{
  "arch": "poolformer",
  "model": "image classifier",
  "dataset": "microscope photos of single blood and bone marrow cells",
  "train_examples": 97085,
  "image_size": 32,
  "grayscale": true,
  "crop_scale_min": 0.7,
  "horizontal_flip": true,
  "targets": ["smear"],
  "num_classes": 2,
  "norm": "rmsnorm",
  "norm_position": "pre",
  "hidden_act": "gelu",
  "mlp_ratio": 2,
  "parallel_block": false,
  "inner_norm": false,
  "drop_path": 0.05,
  "patch_size": [2, 2],
  "depths": [2, 5, 2],
  "widths": [64, 128, 256],
  "loss": "cross_entropy",
  "init": "kaiming_normal",
  "residual_init": "none",
  "optimizer": "muon",
  "muon_scale": "match_rms_adamw",
  "learning_rate": 0.0058,
  "momentum": 0.9,
  "nesterov": true,
  "orthogonalizer": "polar_express",
  "adamw_lr_other_params": 0.0011,
  "max_steps": 33000,
  "batch_size": 64,
  "epochs": 21.8,
  "lr_schedule": "wsd_sqrt",
  "decay_fraction": 0.3,
  "final_lr_fraction": 0.01,
  "warmup_steps": 1650,
  "weight_decay": 0.007,
  "adamw_weight_decay_other_params": 0.01
}
Rows from block 4 of a small image classifier, named by matrix and row number. Rows with one number belong to one neuron. Each number is 50 + 12 x the weight over its row's rms, rounded and kept within 0 to 99. All counts start at 0. After the name is the row's rms in percent of the matrix's.
After each neuron's rows are labels from the 100 images, of 14976, where the neuron reaches its highest value: "patch colour" is the nearest of a few named colours to the mean colour under the peak. Only what is clearly more common there than usual is listed. The data: microscope photos of single blood and bone marrow cells. In brackets: how many of the 100.
# fc1: MLP up (model.blocks.4.mlp.fc1.weight, 256x128), inputs 64-127
# fc2: MLP down (model.blocks.4.mlp.fc2.weight, 128x256, transposed), outputs 64-127

fc1.168 091:45 49 78 48 43 42 44 80 34 38 52 29 58 29 11 41 55 70 50 52 36 48 58 60 52 52 40 47 69 45 49 68 67 47 54 48 42 73 52 32 29 41 32 55 50 49 54 52 34 50 51 50 57 56 21 58 71 54 55 55 48 41 69 55
fc2.168 086:61 51 39 43 40 42 53 27 37 37 27 38 46 64 56 49 49 32 35 39 58 35 50 43 49 56 48 70 58 42 73 53 35 70 65 55 36 49 40 59 46 34 73 40 48 53 48 53 61 43 56 37 54 72 61 77 64 75 39 46 58 49 49 68
patch colour: grey (100)

fc1.43 058:53 54 57 47 55 45 44 27 42 33 63 65 56 66 73 33 67 47 61 42 56 46 55 53 62 48 50 45 51 54 35 64 52 75 42 58 74 56 37 54 30 48 40 60 71 33 49 36 44 54 84 41 37 63 59 65 36 53 40 58 48 58 31 73
fc2.43 069:61 37 40 42 60 46 37 43 45 54 45 46 54 38 53 46 53 47 52 40 41 54 51 59 59 51 36 70 52 44 58 46 54 40 29 40 56 55 45 34 34 27 51 39 21 48 62 53 54 46 44 40 60 40 62 51 33 48 23 49 48 26 63 29
patch colour: black (97)

fc1.184 124:46 45 41 47 53 35 51 59 44 56 69 44 21 52 51 55 37 37 47 42 61 57 63 55 57 41 66 45 40 61 26 49 69 43 67 48 42 65 42 41 51 52 53 55 25 54 47 71 43 42 51 47 45 51 50 61 42 43 41 47 40 31 22 54
fc2.184 126:69 51 52 64 36 47 43 57 46 55 63 42 45 41 53 44 63 43 26 53 58 53 45 29 45 36 49 46 63 27 53 35 33 51 48 59 57 36 45 46 46 51 49 59 40 32 47 70 61 65 75 52 49 57 38 49 48 54 30 55 45 54 13 53
patch colour: white (83)

fc1.26 089:58 49 57 37 55 47 53 55 59 54 46 60 72 43 49 61 45 28 63 39 54 38 52 52 52 23 32 76 42 44 43 66 37 52 49 57 59 59 47 57 50 76 62 54 64 31 55 55 44 40 60 60 68 43 53 51 37 24 47 53 31 62 65 70
fc2.26 090:42 57 49 40 53 57 64 42 46 55 59 42 47 41 41 73 50 76 53 47 64 51 36 59 65 45 54 46 58 57 53 62 59 37 77 53 75 74 48 46 54 37 54 55 49 39 37 42 72 75 50 43 42 52 48 68 35 36 47 60 68 42 44 60
patch colour: grey (95)

fc1.45 061:46 59 55 71 45 44 37 35 48 55 91 60 56 48 48 40 63 41 54 28 72 42 48 56 59 66 37 62 44 46 48 64 58 41 44 62 56 48 49 55 40 52 72 64 36 36 48 38 48 39 52 48 42 51 55 58 47 51 73 66 58 60 44 61
fc2.45 081:66 62 48 32 57 67 58 50 55 45 37 49 33 37 27 32 51 55 47 61 29 64 71 45 43 49 43 49 49 45 55 29 45 57 55 39 77 62 45 66 28 26 38 52 23 53 56 66 61 32 39 50 25 45 30 41 57 22 64 43 46 59 78 49
patch colour: black (98)

fc1.245 043:44 69 62 53 56 32 42 42 65 45 45 65 75 33 43 40 49 57 48 50 58 53 61 59 52 45 54 77 69 48 39 50 58 60 51 73 70 61 50 64 41 62 46 37 42 54 49 39 57 39 67 43 63 59 45 48 44 31 17 39 55 52 77 77
fc2.245 058:30 45 46 50 56 31 49 38 37 73 39 44 70 43 62 58 69 29 50 54 75 50 52 57 72 64 40 51 57 41 67 54 44 52 48 51 35 50 40 66 53 50 48 49 48 54 48 58 57 43 38 60 54 19 66 48 59 35 42 31 39 59 40 37
patch colour: grey (100)

fc1.224 115:52 40 55 40 44 52 59 49 43 42 53 60 39 68 44 53 58 62 45 50 41 46 70 60 53 44 52 32 50 41 59 55 68 33 60 83 45 46 48 63 59 62 73 47 60 67 46 60 36 51 43 52 59 52 70 56 24 54 34 49 41 46 73 55
fc2.224 110:56 38 60 57 53 44 62 65 34 60 32 17 64 51 61 39 55 34 50 64 66 46 24 50 53 52 46 41 49 67 50 39 36 46 40 55 64 56 62 50 52 35 41 47 38 65 46 56 64 40 72 47 50 50 61 43 38 61 62 58 40 53 68 47
patch colour: black (95)

fc1.42 051:51 41 41 42 28 61 53 52 55 48 48 42 74 33 63 19 57 68 61 45 45 40 57 40 31 60 26 45 47 76 39 54 60 40 57 70 47 50 36 35 39 58 35 31 22 33 31 49 44 41 60 43 25 52 46 40 45 44 39 43 36 63 59 53
fc2.42 049:59 52 50 46 36 47 28 64 37 43 49 73 35 46 33 46 39 67 35 47 35 26 42 72 37 24 21 49 46 29 54 67 55 47 52 54 39 43 44 44 37 70 51 61 48 57 55 18 64 41 45 51 52 51 30 41 22 38 29 55 45 32 51 70
patch colour: grey (99)

fc1.183 124:63 33 38 48 55 60 38 41 45 54 59 57 71 66 50 46 46 69 73 43 67 47 47 41 61 45 72 45 44 49 36 39 49 60 63 59 35 56 33 41 37 41 48 64 30 47 39 59 52 43 56 31 48 39 45 62 36 28 45 55 57 57 23 44
fc2.183 132:39 52 28 47 55 73 46 58 51 44 56 68 31 58 45 48 59 52 42 55 58 50 65 63 26 58 64 38 33 51 50 41 53 43 34 64 56 57 50 42 55 49 50 42 58 42 47 45 69 42 51 71 32 62 53 68 43 50 60 56 52 62 24 69
patch colour: white (68)

fc1.255 112:50 56 64 43 57 42 45 50 49 40 42 57 38 54 45 44 49 38 45 24 56 79 48 46 48 53 54 62 42 46 31 67 50 60 51 49 43 78 46 59 43 48 42 35 29 50 64 50 29 56 65 28 56 59 57 32 48 49 32 57 53 88 42 61
fc2.255 101:62 55 35 47 59 50 33 61 29 65 52 78 60 67 48 43 49 57 41 43 47 45 31 45 47 42 44 42 64 74 45 42 45 58 45 43 47 31 53 23 51 68 43 55 41 36 51 36 46 41 41 49 34 60 56 61 63 55 43 61 40 41 39 44
patch colour: black (70)

fc1.150 126:46 36 69 24 39 40 57 59 55 48 36 50 55 43 57 52 67 44 56 32 53 55 52 57 52 33 52 51 60 54 27 60 46 36 47 55 56 36 58 52 46 50 54 65 77 66 37 59 60 54 55 48 75 45 45 48 56 68 39 42 34 60 42 60
fc2.150 124:40 55 45 54 42 44 44 51 58 35 68 58 68 49 50 45 54 67 22 48 23 79 45 50 71 65 56 63 64 54 58 44 53 55 37 48 41 47 52 44 67 55 75 23 40 54 54 38 60 64 60 61 47 63 56 48 60 42 57 58 54 40 57 51
patch colour: black (62)

fc1.115 078:47 38 60 47 50 36 42 55 58 30 51 44 41 52 59 55 66 54 62 74 66 36 65 36 42 52 36 66 59 41 62 38 33 48 75 27 56 31 49 63 37 54 41 69 58 41 52 44 47 53 35 46 42 51 49 56 41 49 50 47 50 40 40 65
fc2.115 083:57 41 51 48 48 51 63 34 35 74 20 39 56 51 53 47 57 26 43 31 46 36 64 71 50 52 71 38 40 40 52 44 31 48 41 64 40 45 57 40 55 51 51 56 10 53 40 52 70 59 51 54 65 30 52 66 50 43 59 45 46 31 26 36
patch colour: white (64)

fc1.81 059:46 60 49 56 41 40 29 46 39 56 49 51 67 71 57 69 69 42 43 49 59 34 48 47 66 48 35 31 51 25 46 54 42 37 44 68 49 47 44 55 51 59 43 29 75 46 34 51 38 41 53 51 68 43 45 51 33 43 56 27 52 52 68 78
fc2.81 062:56 64 53 40 48 35 62 35 73 49 52 64 32 51 41 52 53 54 76 51 57 07 59 74 63 62 53 48 39 30 68 61 42 36 40 36 38 58 57 59 40 47 77 60 14 60 57 48 50 64 44 62 49 38 54 36 70 74 38 39 32 57 66 49
patch colour: black (30)

fc1.8 094:43 62 69 60 47 37 56 38 24 64 41 45 29 46 46 30 46 45 53 59 50 52 57 70 59 23 61 54 48 63 39 48 44 41 34 48 43 47 39 57 48 52 62 38 52 35 66 46 79 36 53 59 56 61 46 78 27 49 46 44 33 48 33 51
fc2.8 077:39 43 39 47 54 42 31 49 44 38 57 31 58 55 43 47 49 44 43 29 59 59 35 34 60 52 28 56 61 31 33 47 40 53 61 55 67 54 56 38 51 34 43 53 41 33 61 57 62 62 70 42 33 31 53 59 46 57 55 46 39 42 70 33
patch colour: black (69)

fc1.53 071:58 43 43 40 55 49 32 51 51 44 68 24 61 57 89 63 75 56 70 58 47 68 61 52 73 49 59 56 37 60 36 48 59 70 69 64 29 33 57 61 41 43 44 61 52 52 52 61 34 48 58 62 43 65 70 43 43 31 47 48 33 39 61 60
fc2.53 076:59 58 69 20 40 49 51 51 68 58 57 63 65 22 35 38 49 65 43 65 50 50 63 54 45 25 37 57 26 55 69 62 42 50 23 38 46 47 46 50 34 53 40 58 40 52 56 41 59 78 69 39 60 43 67 31 36 45 45 57 55 45 59 41
patch colour: white (87)

fc1.246 106:62 54 27 38 50 31 54 55 44 34 45 56 49 49 45 54 58 77 40 27 49 52 44 46 66 31 54 77 49 61 64 48 60 81 31 53 50 41 34 38 53 79 56 39 51 47 37 32 53 42 54 51 28 69 57 54 42 57 32 60 60 40 61 47
fc2.246 111:56 39 50 54 39 47 23 63 33 60 56 52 57 66 39 42 59 54 57 45 41 40 47 55 53 59 44 44 55 38 69 76 42 45 77 61 64 50 63 41 52 58 57 38 57 66 71 44 52 65 42 58 38 50 43 57 59 44 38 45 39 37 62 71
patch colour: black (68)

fc1.3 067:49 40 69 43 51 41 60 39 43 51 70 63 60 64 35 61 78 49 69 62 47 57 59 47 57 49 56 65 60 40 44 30 65 30 65 55 48 37 43 71 59 45 49 39 53 46 43 50 50 33 60 49 64 57 54 58 52 29 43 26 52 58 53 53
fc2.3 075:57 61 53 58 64 64 50 39 68 25 51 30 67 49 70 48 42 45 52 49 57 34 65 60 54 59 40 38 37 68 45 38 25 60 35 55 56 69 28 29 50 31 55 41 47 48 60 39 48 60 53 41 51 39 68 64 38 69 51 40 53 57 54 63
patch colour: black (32)

fc1.205 114:40 67 51 76 58 42 44 57 42 56 48 48 39 42 67 50 47 60 54 59 73 40 63 48 63 41 64 42 65 36 36 62 64 51 59 22 52 65 46 39 33 41 76 32 52 43 43 72 47 59 74 64 46 64 63 46 51 64 46 53 48 51 28 71
fc2.205 132:41 57 49 58 34 55 58 43 51 29 45 71 79 71 50 36 47 43 24 37 40 59 64 45 59 53 68 49 56 36 62 54 37 55 45 56 46 49 58 59 52 42 31 53 40 49 58 42 57 52 72 49 64 54 45 32 57 30 64 39 43 51 14 56
patch colour: white (97)

fc1.240 099:47 62 51 62 33 28 44 66 51 54 60 51 61 37 52 53 54 56 68 52 78 47 68 65 49 40 43 59 41 56 45 66 38 58 59 65 68 54 31 53 66 67 66 51 45 56 46 62 63 68 35 31 64 51 60 48 66 27 49 51 41 96 44 28
fc2.240 089:33 70 41 54 58 63 42 65 44 62 55 48 52 51 84 33 45 67 52 61 50 46 66 48 52 47 55 63 34 43 50 59 62 45 21 46 29 33 39 41 47 37 61 50 60 50 49 52 63 40 41 58 53 32 48 49 56 55 37 44 60 65 62 55
patch colour: black (26)

fc1.204 128:44 67 54 65 55 49 46 45 58 40 56 44 36 67 15 51 45 45 64 42 58 59 47 58 68 40 67 64 62 48 40 50 74 45 75 61 47 41 57 51 53 65 44 46 40 46 58 59 45 53 50 53 52 50 48 62 42 53 28 28 52 54 54 45
fc2.204 107:42 30 61 40 41 27 46 38 59 66 51 41 49 53 30 48 33 36 44 65 44 58 69 61 42 49 36 55 51 46 61 52 47 58 34 58 33 28 51 45 60 60 62 36 47 54 66 44 42 46 53 47 50 51 57 33 49 49 55 39 27 27 74 37
patch colour: black (99)

fc1.12 117:47 64 75 39 66 54 38 64 46 43 57 21 61 43 47 65 62 63 23 60 58 47 31 44 49 55 55 60 68 47 56 32 61 38 60 54 49 56 73 57 44 51 54 52 42 39 35 56 47 43 69 40 56 68 39 59 30 86 36 25 35 54 34 59
fc2.12 116:52 59 35 66 48 40 35 31 31 36 60 71 41 44 51 46 54 62 47 54 54 56 37 34 33 35 51 63 53 59 64 67 65 54 38 47 31 49 45 41 52 42 46 48 43 33 69 58 51 70 53 62 46 45 52 52 36 53 45 52 49 68 51 54
patch colour: grey (100)

fc1.82 119:57 50 52 38 53 41 63 59 40 56 62 58 35 62 61 66 45 49 61 42 47 43 68 45 60 45 68 56 40 52 47 43 64 54 58 44 66 57 51 58 45 53 54 42 48 69 49 43 18 63 53 55 56 79 60 34 31 72 37 53 66 60 25 39
fc2.82 123:76 29 43 53 50 38 49 45 55 43 67 47 19 45 54 47 43 50 43 41 48 59 54 41 46 60 48 35 47 32 39 46 48 42 62 48 41 49 65 46 27 60 49 48 60 57 50 46 52 42 54 48 30 54 58 61 45 38 63 48 40 54 41 59
patch colour: black (73)

fc1.155 070:56 71 67 44 47 60 67 53 59 45 58 54 49 62 57 47 72 68 67 46 47 61 52 70 62 57 55 37 85 53 37 57 54 63 37 44 54 49 34 76 40 23 54 46 55 48 47 55 44 51 53 58 48 50 33 40 48 50 73 56 40 49 69 70
fc2.155 075:54 49 54 49 75 45 38 53 77 52 33 46 56 43 33 71 51 42 53 45 58 35 35 40 37 34 61 53 49 39 58 54 56 47 42 42 32 50 57 48 61 50 56 51 30 40 41 28 56 50 33 47 52 52 47 31 53 72 41 63 19 68 43 52
patch colour: grey (99)

fc1.212 077:46 50 50 51 35 42 37 59 59 44 64 22 41 53 49 33 53 46 52 47 44 51 21 47 48 51 53 62 82 45 51 55 62 63 47 30 38 42 63 67 36 43 63 55 34 54 37 77 52 44 48 63 44 45 28 52 57 46 38 72 32 38 69 71
fc2.212 077:63 65 45 59 39 41 57 46 42 45 35 60 55 53 49 51 59 59 36 70 64 35 58 26 51 59 44 31 28 40 44 43 47 69 65 37 45 54 50 61 42 59 46 31 35 34 53 46 59 53 50 36 66 54 42 23 37 86 54 51 35 60 31 33
patch colour: grey (100)

fc1.23 042:62 47 70 57 51 38 48 69 61 48 41 35 38 42 58 42 58 75 26 45 43 56 55 47 55 51 52 19 51 60 50 35 11 69 52 35 65 45 40 54 57 66 57 54 55 43 46 60 44 47 58 56 51 54 67 65 48 79 50 41 34 34 71 54
fc2.23 045:64 50 56 53 42 47 35 70 60 41 32 47 44 35 42 32 42 39 65 38 65 25 35 55 69 34 70 36 53 45 54 61 48 78 63 48 60 28 36 69 32 55 37 53 46 42 49 39 63 56 37 41 58 25 60 60 60 40 42 62 26 44 38 51
patch colour: grey (100)

fc1.201 089:51 48 37 43 32 48 42 56 43 49 58 59 33 49 40 71 38 54 53 58 46 45 18 50 46 31 49 37 73 41 43 41 50 58 72 51 39 40 51 47 30 58 56 48 45 67 55 28 46 56 26 52 54 67 57 66 50 73 41 49 46 39 57 58
fc2.201 099:64 57 49 52 54 43 69 28 70 47 42 64 34 42 65 77 38 53 57 56 37 29 75 52 56 69 46 54 47 37 52 73 45 38 50 48 62 61 45 46 51 44 51 66 39 74 26 46 72 46 55 36 30 32 46 59 50 55 44 38 42 59 58 37
patch colour: black (34)

fc1.218 124:32 53 43 34 71 30 41 41 47 47 54 50 60 46 32 44 22 50 58 40 63 57 38 51 54 54 37 48 42 57 64 41 48 38 34 44 44 53 58 49 71 42 47 36 31 51 50 56 40 43 41 55 36 67 36 47 48 35 42 39 44 72 38 72
fc2.218 116:42 57 60 62 46 77 39 43 50 50 46 57 50 58 70 42 37 52 59 59 43 46 44 39 47 39 60 53 74 42 39 47 44 55 71 38 38 43 53 39 36 58 36 63 74 75 50 47 36 69 43 42 62 40 63 57 44 57 59 40 63 39 56 64
patch colour: white (72)

fc1.32 113:35 42 80 35 43 32 54 38 58 69 49 44 51 43 37 53 53 53 63 49 46 44 46 48 60 60 59 56 26 42 40 55 73 48 46 64 62 59 60 47 53 68 28 53 55 60 30 47 42 51 42 55 67 59 65 48 39 46 55 14 45 58 52 40
fc2.32 112:61 25 54 69 53 63 48 31 58 48 29 44 56 53 56 64 48 67 44 34 51 43 64 41 59 53 52 46 48 54 51 57 26 43 73 45 67 60 46 60 52 52 47 43 52 44 45 38 40 43 48 66 38 50 57 51 64 44 56 46 68 48 63 37
patch colour: black (34)

fc1.127 093:58 52 39 41 73 48 43 37 61 41 49 52 45 56 42 49 46 47 37 51 41 64 71 57 59 49 51 55 41 50 49 58 48 56 56 73 50 15 43 69 52 67 34 69 57 79 46 66 60 54 64 36 53 36 33 59 52 60 38 57 42 55 60 38
fc2.127 098:45 67 42 55 50 52 62 60 55 55 57 33 82 68 51 67 43 54 44 38 47 52 47 45 38 44 32 37 53 49 49 32 76 62 46 50 58 35 72 15 50 54 59 59 46 53 48 40 49 63 61 53 33 60 56 52 44 60 41 58 17 38 52 53
patch colour: black (99)

fc1.248 053:43 48 58 53 62 46 48 65 38 72 58 42 44 41 67 58 44 69 51 70 30 31 38 59 51 44 47 45 58 43 56 46 61 47 53 57 50 49 65 56 57 50 44 37 53 56 55 57 44 69 65 50 55 74 39 58 39 46 43 57 37 55 51 58
fc2.248 055:60 38 50 65 46 35 36 31 40 36 49 39 46 60 33 60 61 36 65 63 44 39 31 34 53 61 54 73 59 38 61 58 53 53 71 56 45 44 33 42 68 47 44 59 44 54 67 25 60 38 35 65 73 29 57 51 43 36 59 57 50 51 42 59
patch colour: grey (100)

fc1.61 098:63 55 57 54 52 42 39 64 16 61 26 54 55 51 48 32 46 50 60 53 41 39 41 25 55 51 28 63 53 60 42 45 53 39 56 38 54 45 15 59 54 63 42 45 64 43 43 57 44 51 20 56 39 47 36 57 39 65 55 52 59 46 57 51
fc2.61 119:38 38 70 38 43 71 72 52 63 42 54 47 55 28 37 53 41 35 45 63 50 29 57 64 52 62 61 29 65 27 50 38 67 42 52 32 55 53 60 52 49 49 35 48 65 32 46 38 65 55 36 44 38 58 58 54 45 33 58 66 40 48 54 43
patch colour: white (77)

fc1.100 081:57 46 36 73 48 47 50 26 68 61 27 48 69 48 42 42 44 58 61 53 46 42 55 12 71 55 53 55 26 47 38 49 67 74 66 47 52 70 55 50 50 45 62 55 52 58 47 39 32 52 51 50 52 62 52 61 48 43 52 46 22 68 44 32
fc2.100 100:38 41 39 71 57 54 53 51 45 44 46 34 39 61 34 39 65 54 53 61 39 52 49 66 45 36 42 54 63 60 61 41 40 41 36 61 60 37 54 31 51 84 65 54 41 50 51 67 65 50 52 57 38 43 42 43 77 56 57 59 67 41 35 32
patch colour: grey (98)

fc1.175 100:33 57 53 46 33 36 42 68 58 35 68 63 50 47 62 61 46 72 52 46 54 56 57 52 48 65 52 38 69 51 56 41 65 62 46 53 54 57 30 40 67 46 54 71 41 47 47 19 47 49 37 65 47 72 37 50 47 48 49 62 44 46 24 45
fc2.175 126:58 67 58 42 49 47 56 31 57 72 42 39 59 39 51 70 38 32 68 56 51 60 45 29 51 44 37 35 38 43 48 62 48 60 60 47 31 61 54 33 47 47 47 60 42 46 62 54 33 33 55 62 36 44 47 58 53 42 39 65 56 59 40 40
patch colour: white (81)

fc1.144 092:51 51 70 51 56 59 53 48 43 38 35 57 36 32 48 62 52 64 38 39 43 41 40 27 69 58 44 50 45 82 53 53 64 47 38 37 43 70 42 51 36 55 36 52 42 61 24 41 69 55 45 48 62 67 64 52 50 66 43 76 28 58 45 56
fc2.144 094:59 50 55 57 42 62 42 45 39 72 41 39 43 53 67 45 51 37 39 59 34 57 53 41 30 47 50 48 48 23 64 53 41 40 59 57 46 66 57 48 39 52 61 56 65 57 38 42 37 58 44 44 66 68 44 57 57 69 70 43 57 67 48 42
patch colour: grey (100)

fc1.171 091:56 33 42 48 57 30 63 55 55 37 72 50 49 51 68 68 65 48 57 37 50 56 38 58 22 49 67 46 52 54 76 54 59 53 61 45 68 68 53 59 45 43 50 63 55 31 33 63 60 58 47 55 16 47 60 36 68 49 49 34 46 77 55 50
fc2.171 092:53 75 58 40 25 47 54 61 58 48 45 47 61 51 69 70 39 51 59 52 51 30 64 36 49 42 38 44 58 58 44 70 61 40 57 67 49 67 31 51 69 50 41 41 41 67 52 47 46 48 48 80 37 70 47 48 49 58 54 26 40 65 55 48
patch colour: grey (100)

fc1.56 076:38 39 67 57 39 37 59 37 46 52 60 51 34 40 57 54 43 66 72 46 36 29 55 50 51 48 56 43 52 56 61 48 46 45 59 52 44 47 35 40 58 59 43 41 60 53 28 76 58 62 56 54 53 18 46 57 40 46 56 33 32 51 67 74
fc2.56 089:70 52 38 53 53 62 50 48 36 40 39 44 50 58 23 42 39 47 59 39 74 49 37 49 28 59 30 21 44 22 50 43 39 48 10 57 66 75 54 37 58 48 33 38 51 51 57 36 51 55 59 34 44 54 44 42 53 49 47 46 38 46 37 36
patch colour: black (67)

fc1.104 098:39 46 57 57 47 45 47 52 25 48 53 46 45 42 11 67 77 67 54 55 39 56 53 31 48 66 44 54 45 60 45 44 45 41 40 41 54 45 68 49 54 34 54 44 58 38 47 40 34 45 47 64 78 62 55 37 58 59 60 56 45 44 33 66
fc2.104 102:39 53 60 68 53 62 59 52 37 68 34 65 66 55 40 51 66 50 55 60 67 47 50 40 42 39 60 48 51 45 50 66 58 58 76 65 66 69 54 38 33 49 59 54 60 55 60 48 38 28 57 43 45 53 46 44 41 59 59 41 44 50 63 39
patch colour: grey (100)

fc1.64 071:46 52 59 58 62 47 44 22 55 52 54 54 32 52 53 37 43 37 65 58 29 52 54 58 42 47 25 72 25 56 59 41 75 50 67 51 64 45 51 27 39 51 11 43 55 67 39 26 58 55 53 59 39 52 57 54 57 47 49 34 43 52 48 55
fc2.64 090:32 44 53 64 43 43 41 64 30 55 62 56 34 46 43 42 41 47 31 58 41 47 52 49 71 43 68 36 53 35 45 41 60 55 64 51 39 22 40 51 63 37 59 38 32 44 55 73 44 64 54 27 57 46 56 39 66 37 51 51 55 54 68 54
patch colour: black (93)

fc1.102 067:52 69 63 50 48 52 43 48 44 63 27 55 60 60 78 73 57 61 45 67 56 61 61 57 64 31 52 53 60 62 43 72 69 44 48 53 52 60 65 64 49 51 36 29 49 71 40 61 46 68 45 51 43 42 34 61 43 48 58 40 52 53 39 48
fc2.102 071:70 46 55 52 68 64 59 52 36 71 55 74 42 58 40 46 54 67 28 43 37 39 79 44 57 57 40 46 37 55 50 43 44 46 60 39 45 49 39 41 58 46 50 47 21 43 45 74 64 31 33 49 34 49 71 43 42 52 46 22 69 51 68 53
patch colour: black (97)

fc1.107 103:43 52 51 61 64 47 48 30 46 35 74 48 48 40 41 64 47 68 45 29 58 31 56 62 50 47 62 54 46 34 40 42 40 56 51 42 62 50 63 46 39 52 58 43 50 46 42 43 58 41 55 59 64 32 48 43 55 43 51 55 39 50 06 38
fc2.107 120:59 33 51 35 43 39 32 76 26 45 37 47 30 76 49 56 60 56 66 58 41 47 62 64 60 53 50 35 48 52 87 34 55 50 45 52 74 56 30 46 75 42 63 51 35 60 54 38 57 75 64 47 41 62 50 53 58 44 49 62 49 42 37 56
patch colour: black (98)

fc1.99 093:51 41 36 59 29 40 51 78 68 30 68 40 54 77 50 38 53 51 63 69 46 43 59 56 44 56 28 56 60 59 43 62 45 34 56 40 61 38 44 55 64 48 58 43 36 56 32 43 56 53 67 63 44 48 46 40 44 43 72 62 26 59 51 35
fc2.99 110:47 51 43 80 37 69 42 55 19 58 50 46 66 24 56 47 56 38 57 36 68 45 36 49 49 63 32 56 54 47 36 50 57 79 51 59 45 55 51 52 47 48 52 37 48 58 59 49 48 55 44 58 67 44 19 40 79 61 54 49 47 55 30 37
patch colour: white (71)

fc1.207 091:57 50 69 65 30 34 63 47 49 66 43 66 62 57 51 65 24 50 58 27 48 19 43 69 51 45 62 64 59 71 55 61 54 47 60 36 48 68 55 81 51 45 52 63 40 49 35 37 47 30 53 57 57 48 49 47 55 49 52 50 59 47 57 46
fc2.207 091:40 39 35 63 49 58 57 35 54 59 16 36 40 57 47 47 58 54 66 56 60 81 36 35 64 54 41 36 30 40 59 44 51 52 22 55 38 56 43 48 52 47 64 41 39 68 44 44 57 45 63 52 52 63 55 54 55 57 29 57 46 53 57 40
patch colour: black (41)

fc1.237 085:61 63 86 49 42 66 54 66 33 51 35 34 48 38 53 68 60 60 62 65 47 51 53 65 47 42 50 61 39 52 60 47 27 74 66 41 23 57 57 56 59 54 48 59 44 53 57 55 45 53 44 52 74 63 35 21 45 37 37 58 41 26 64 51
fc2.237 083:38 46 37 53 33 48 34 64 31 74 62 54 40 53 38 58 65 61 56 66 64 48 62 39 48 46 35 60 55 61 43 63 57 37 22 51 40 26 56 23 52 57 51 50 49 37 41 48 34 46 70 41 51 37 68 32 44 55 37 55 49 60 49 50
patch colour: black (25)

fc1.111 128:58 35 41 61 36 46 46 63 47 53 65 36 57 63 52 29 52 49 31 48 64 37 26 56 63 38 49 47 60 54 44 60 42 70 46 34 69 45 45 43 41 65 63 71 58 61 42 38 60 35 35 54 30 53 37 42 39 44 62 52 27 42 69 51
fc2.111 122:50 63 62 16 59 48 49 42 51 42 46 40 47 44 61 67 57 39 41 54 57 63 50 47 79 60 42 66 29 48 33 49 58 34 55 64 47 51 48 46 58 32 41 61 53 46 28 40 35 64 49 47 56 40 44 35 30 45 55 38 52 43 48 47
patch colour: grey (100)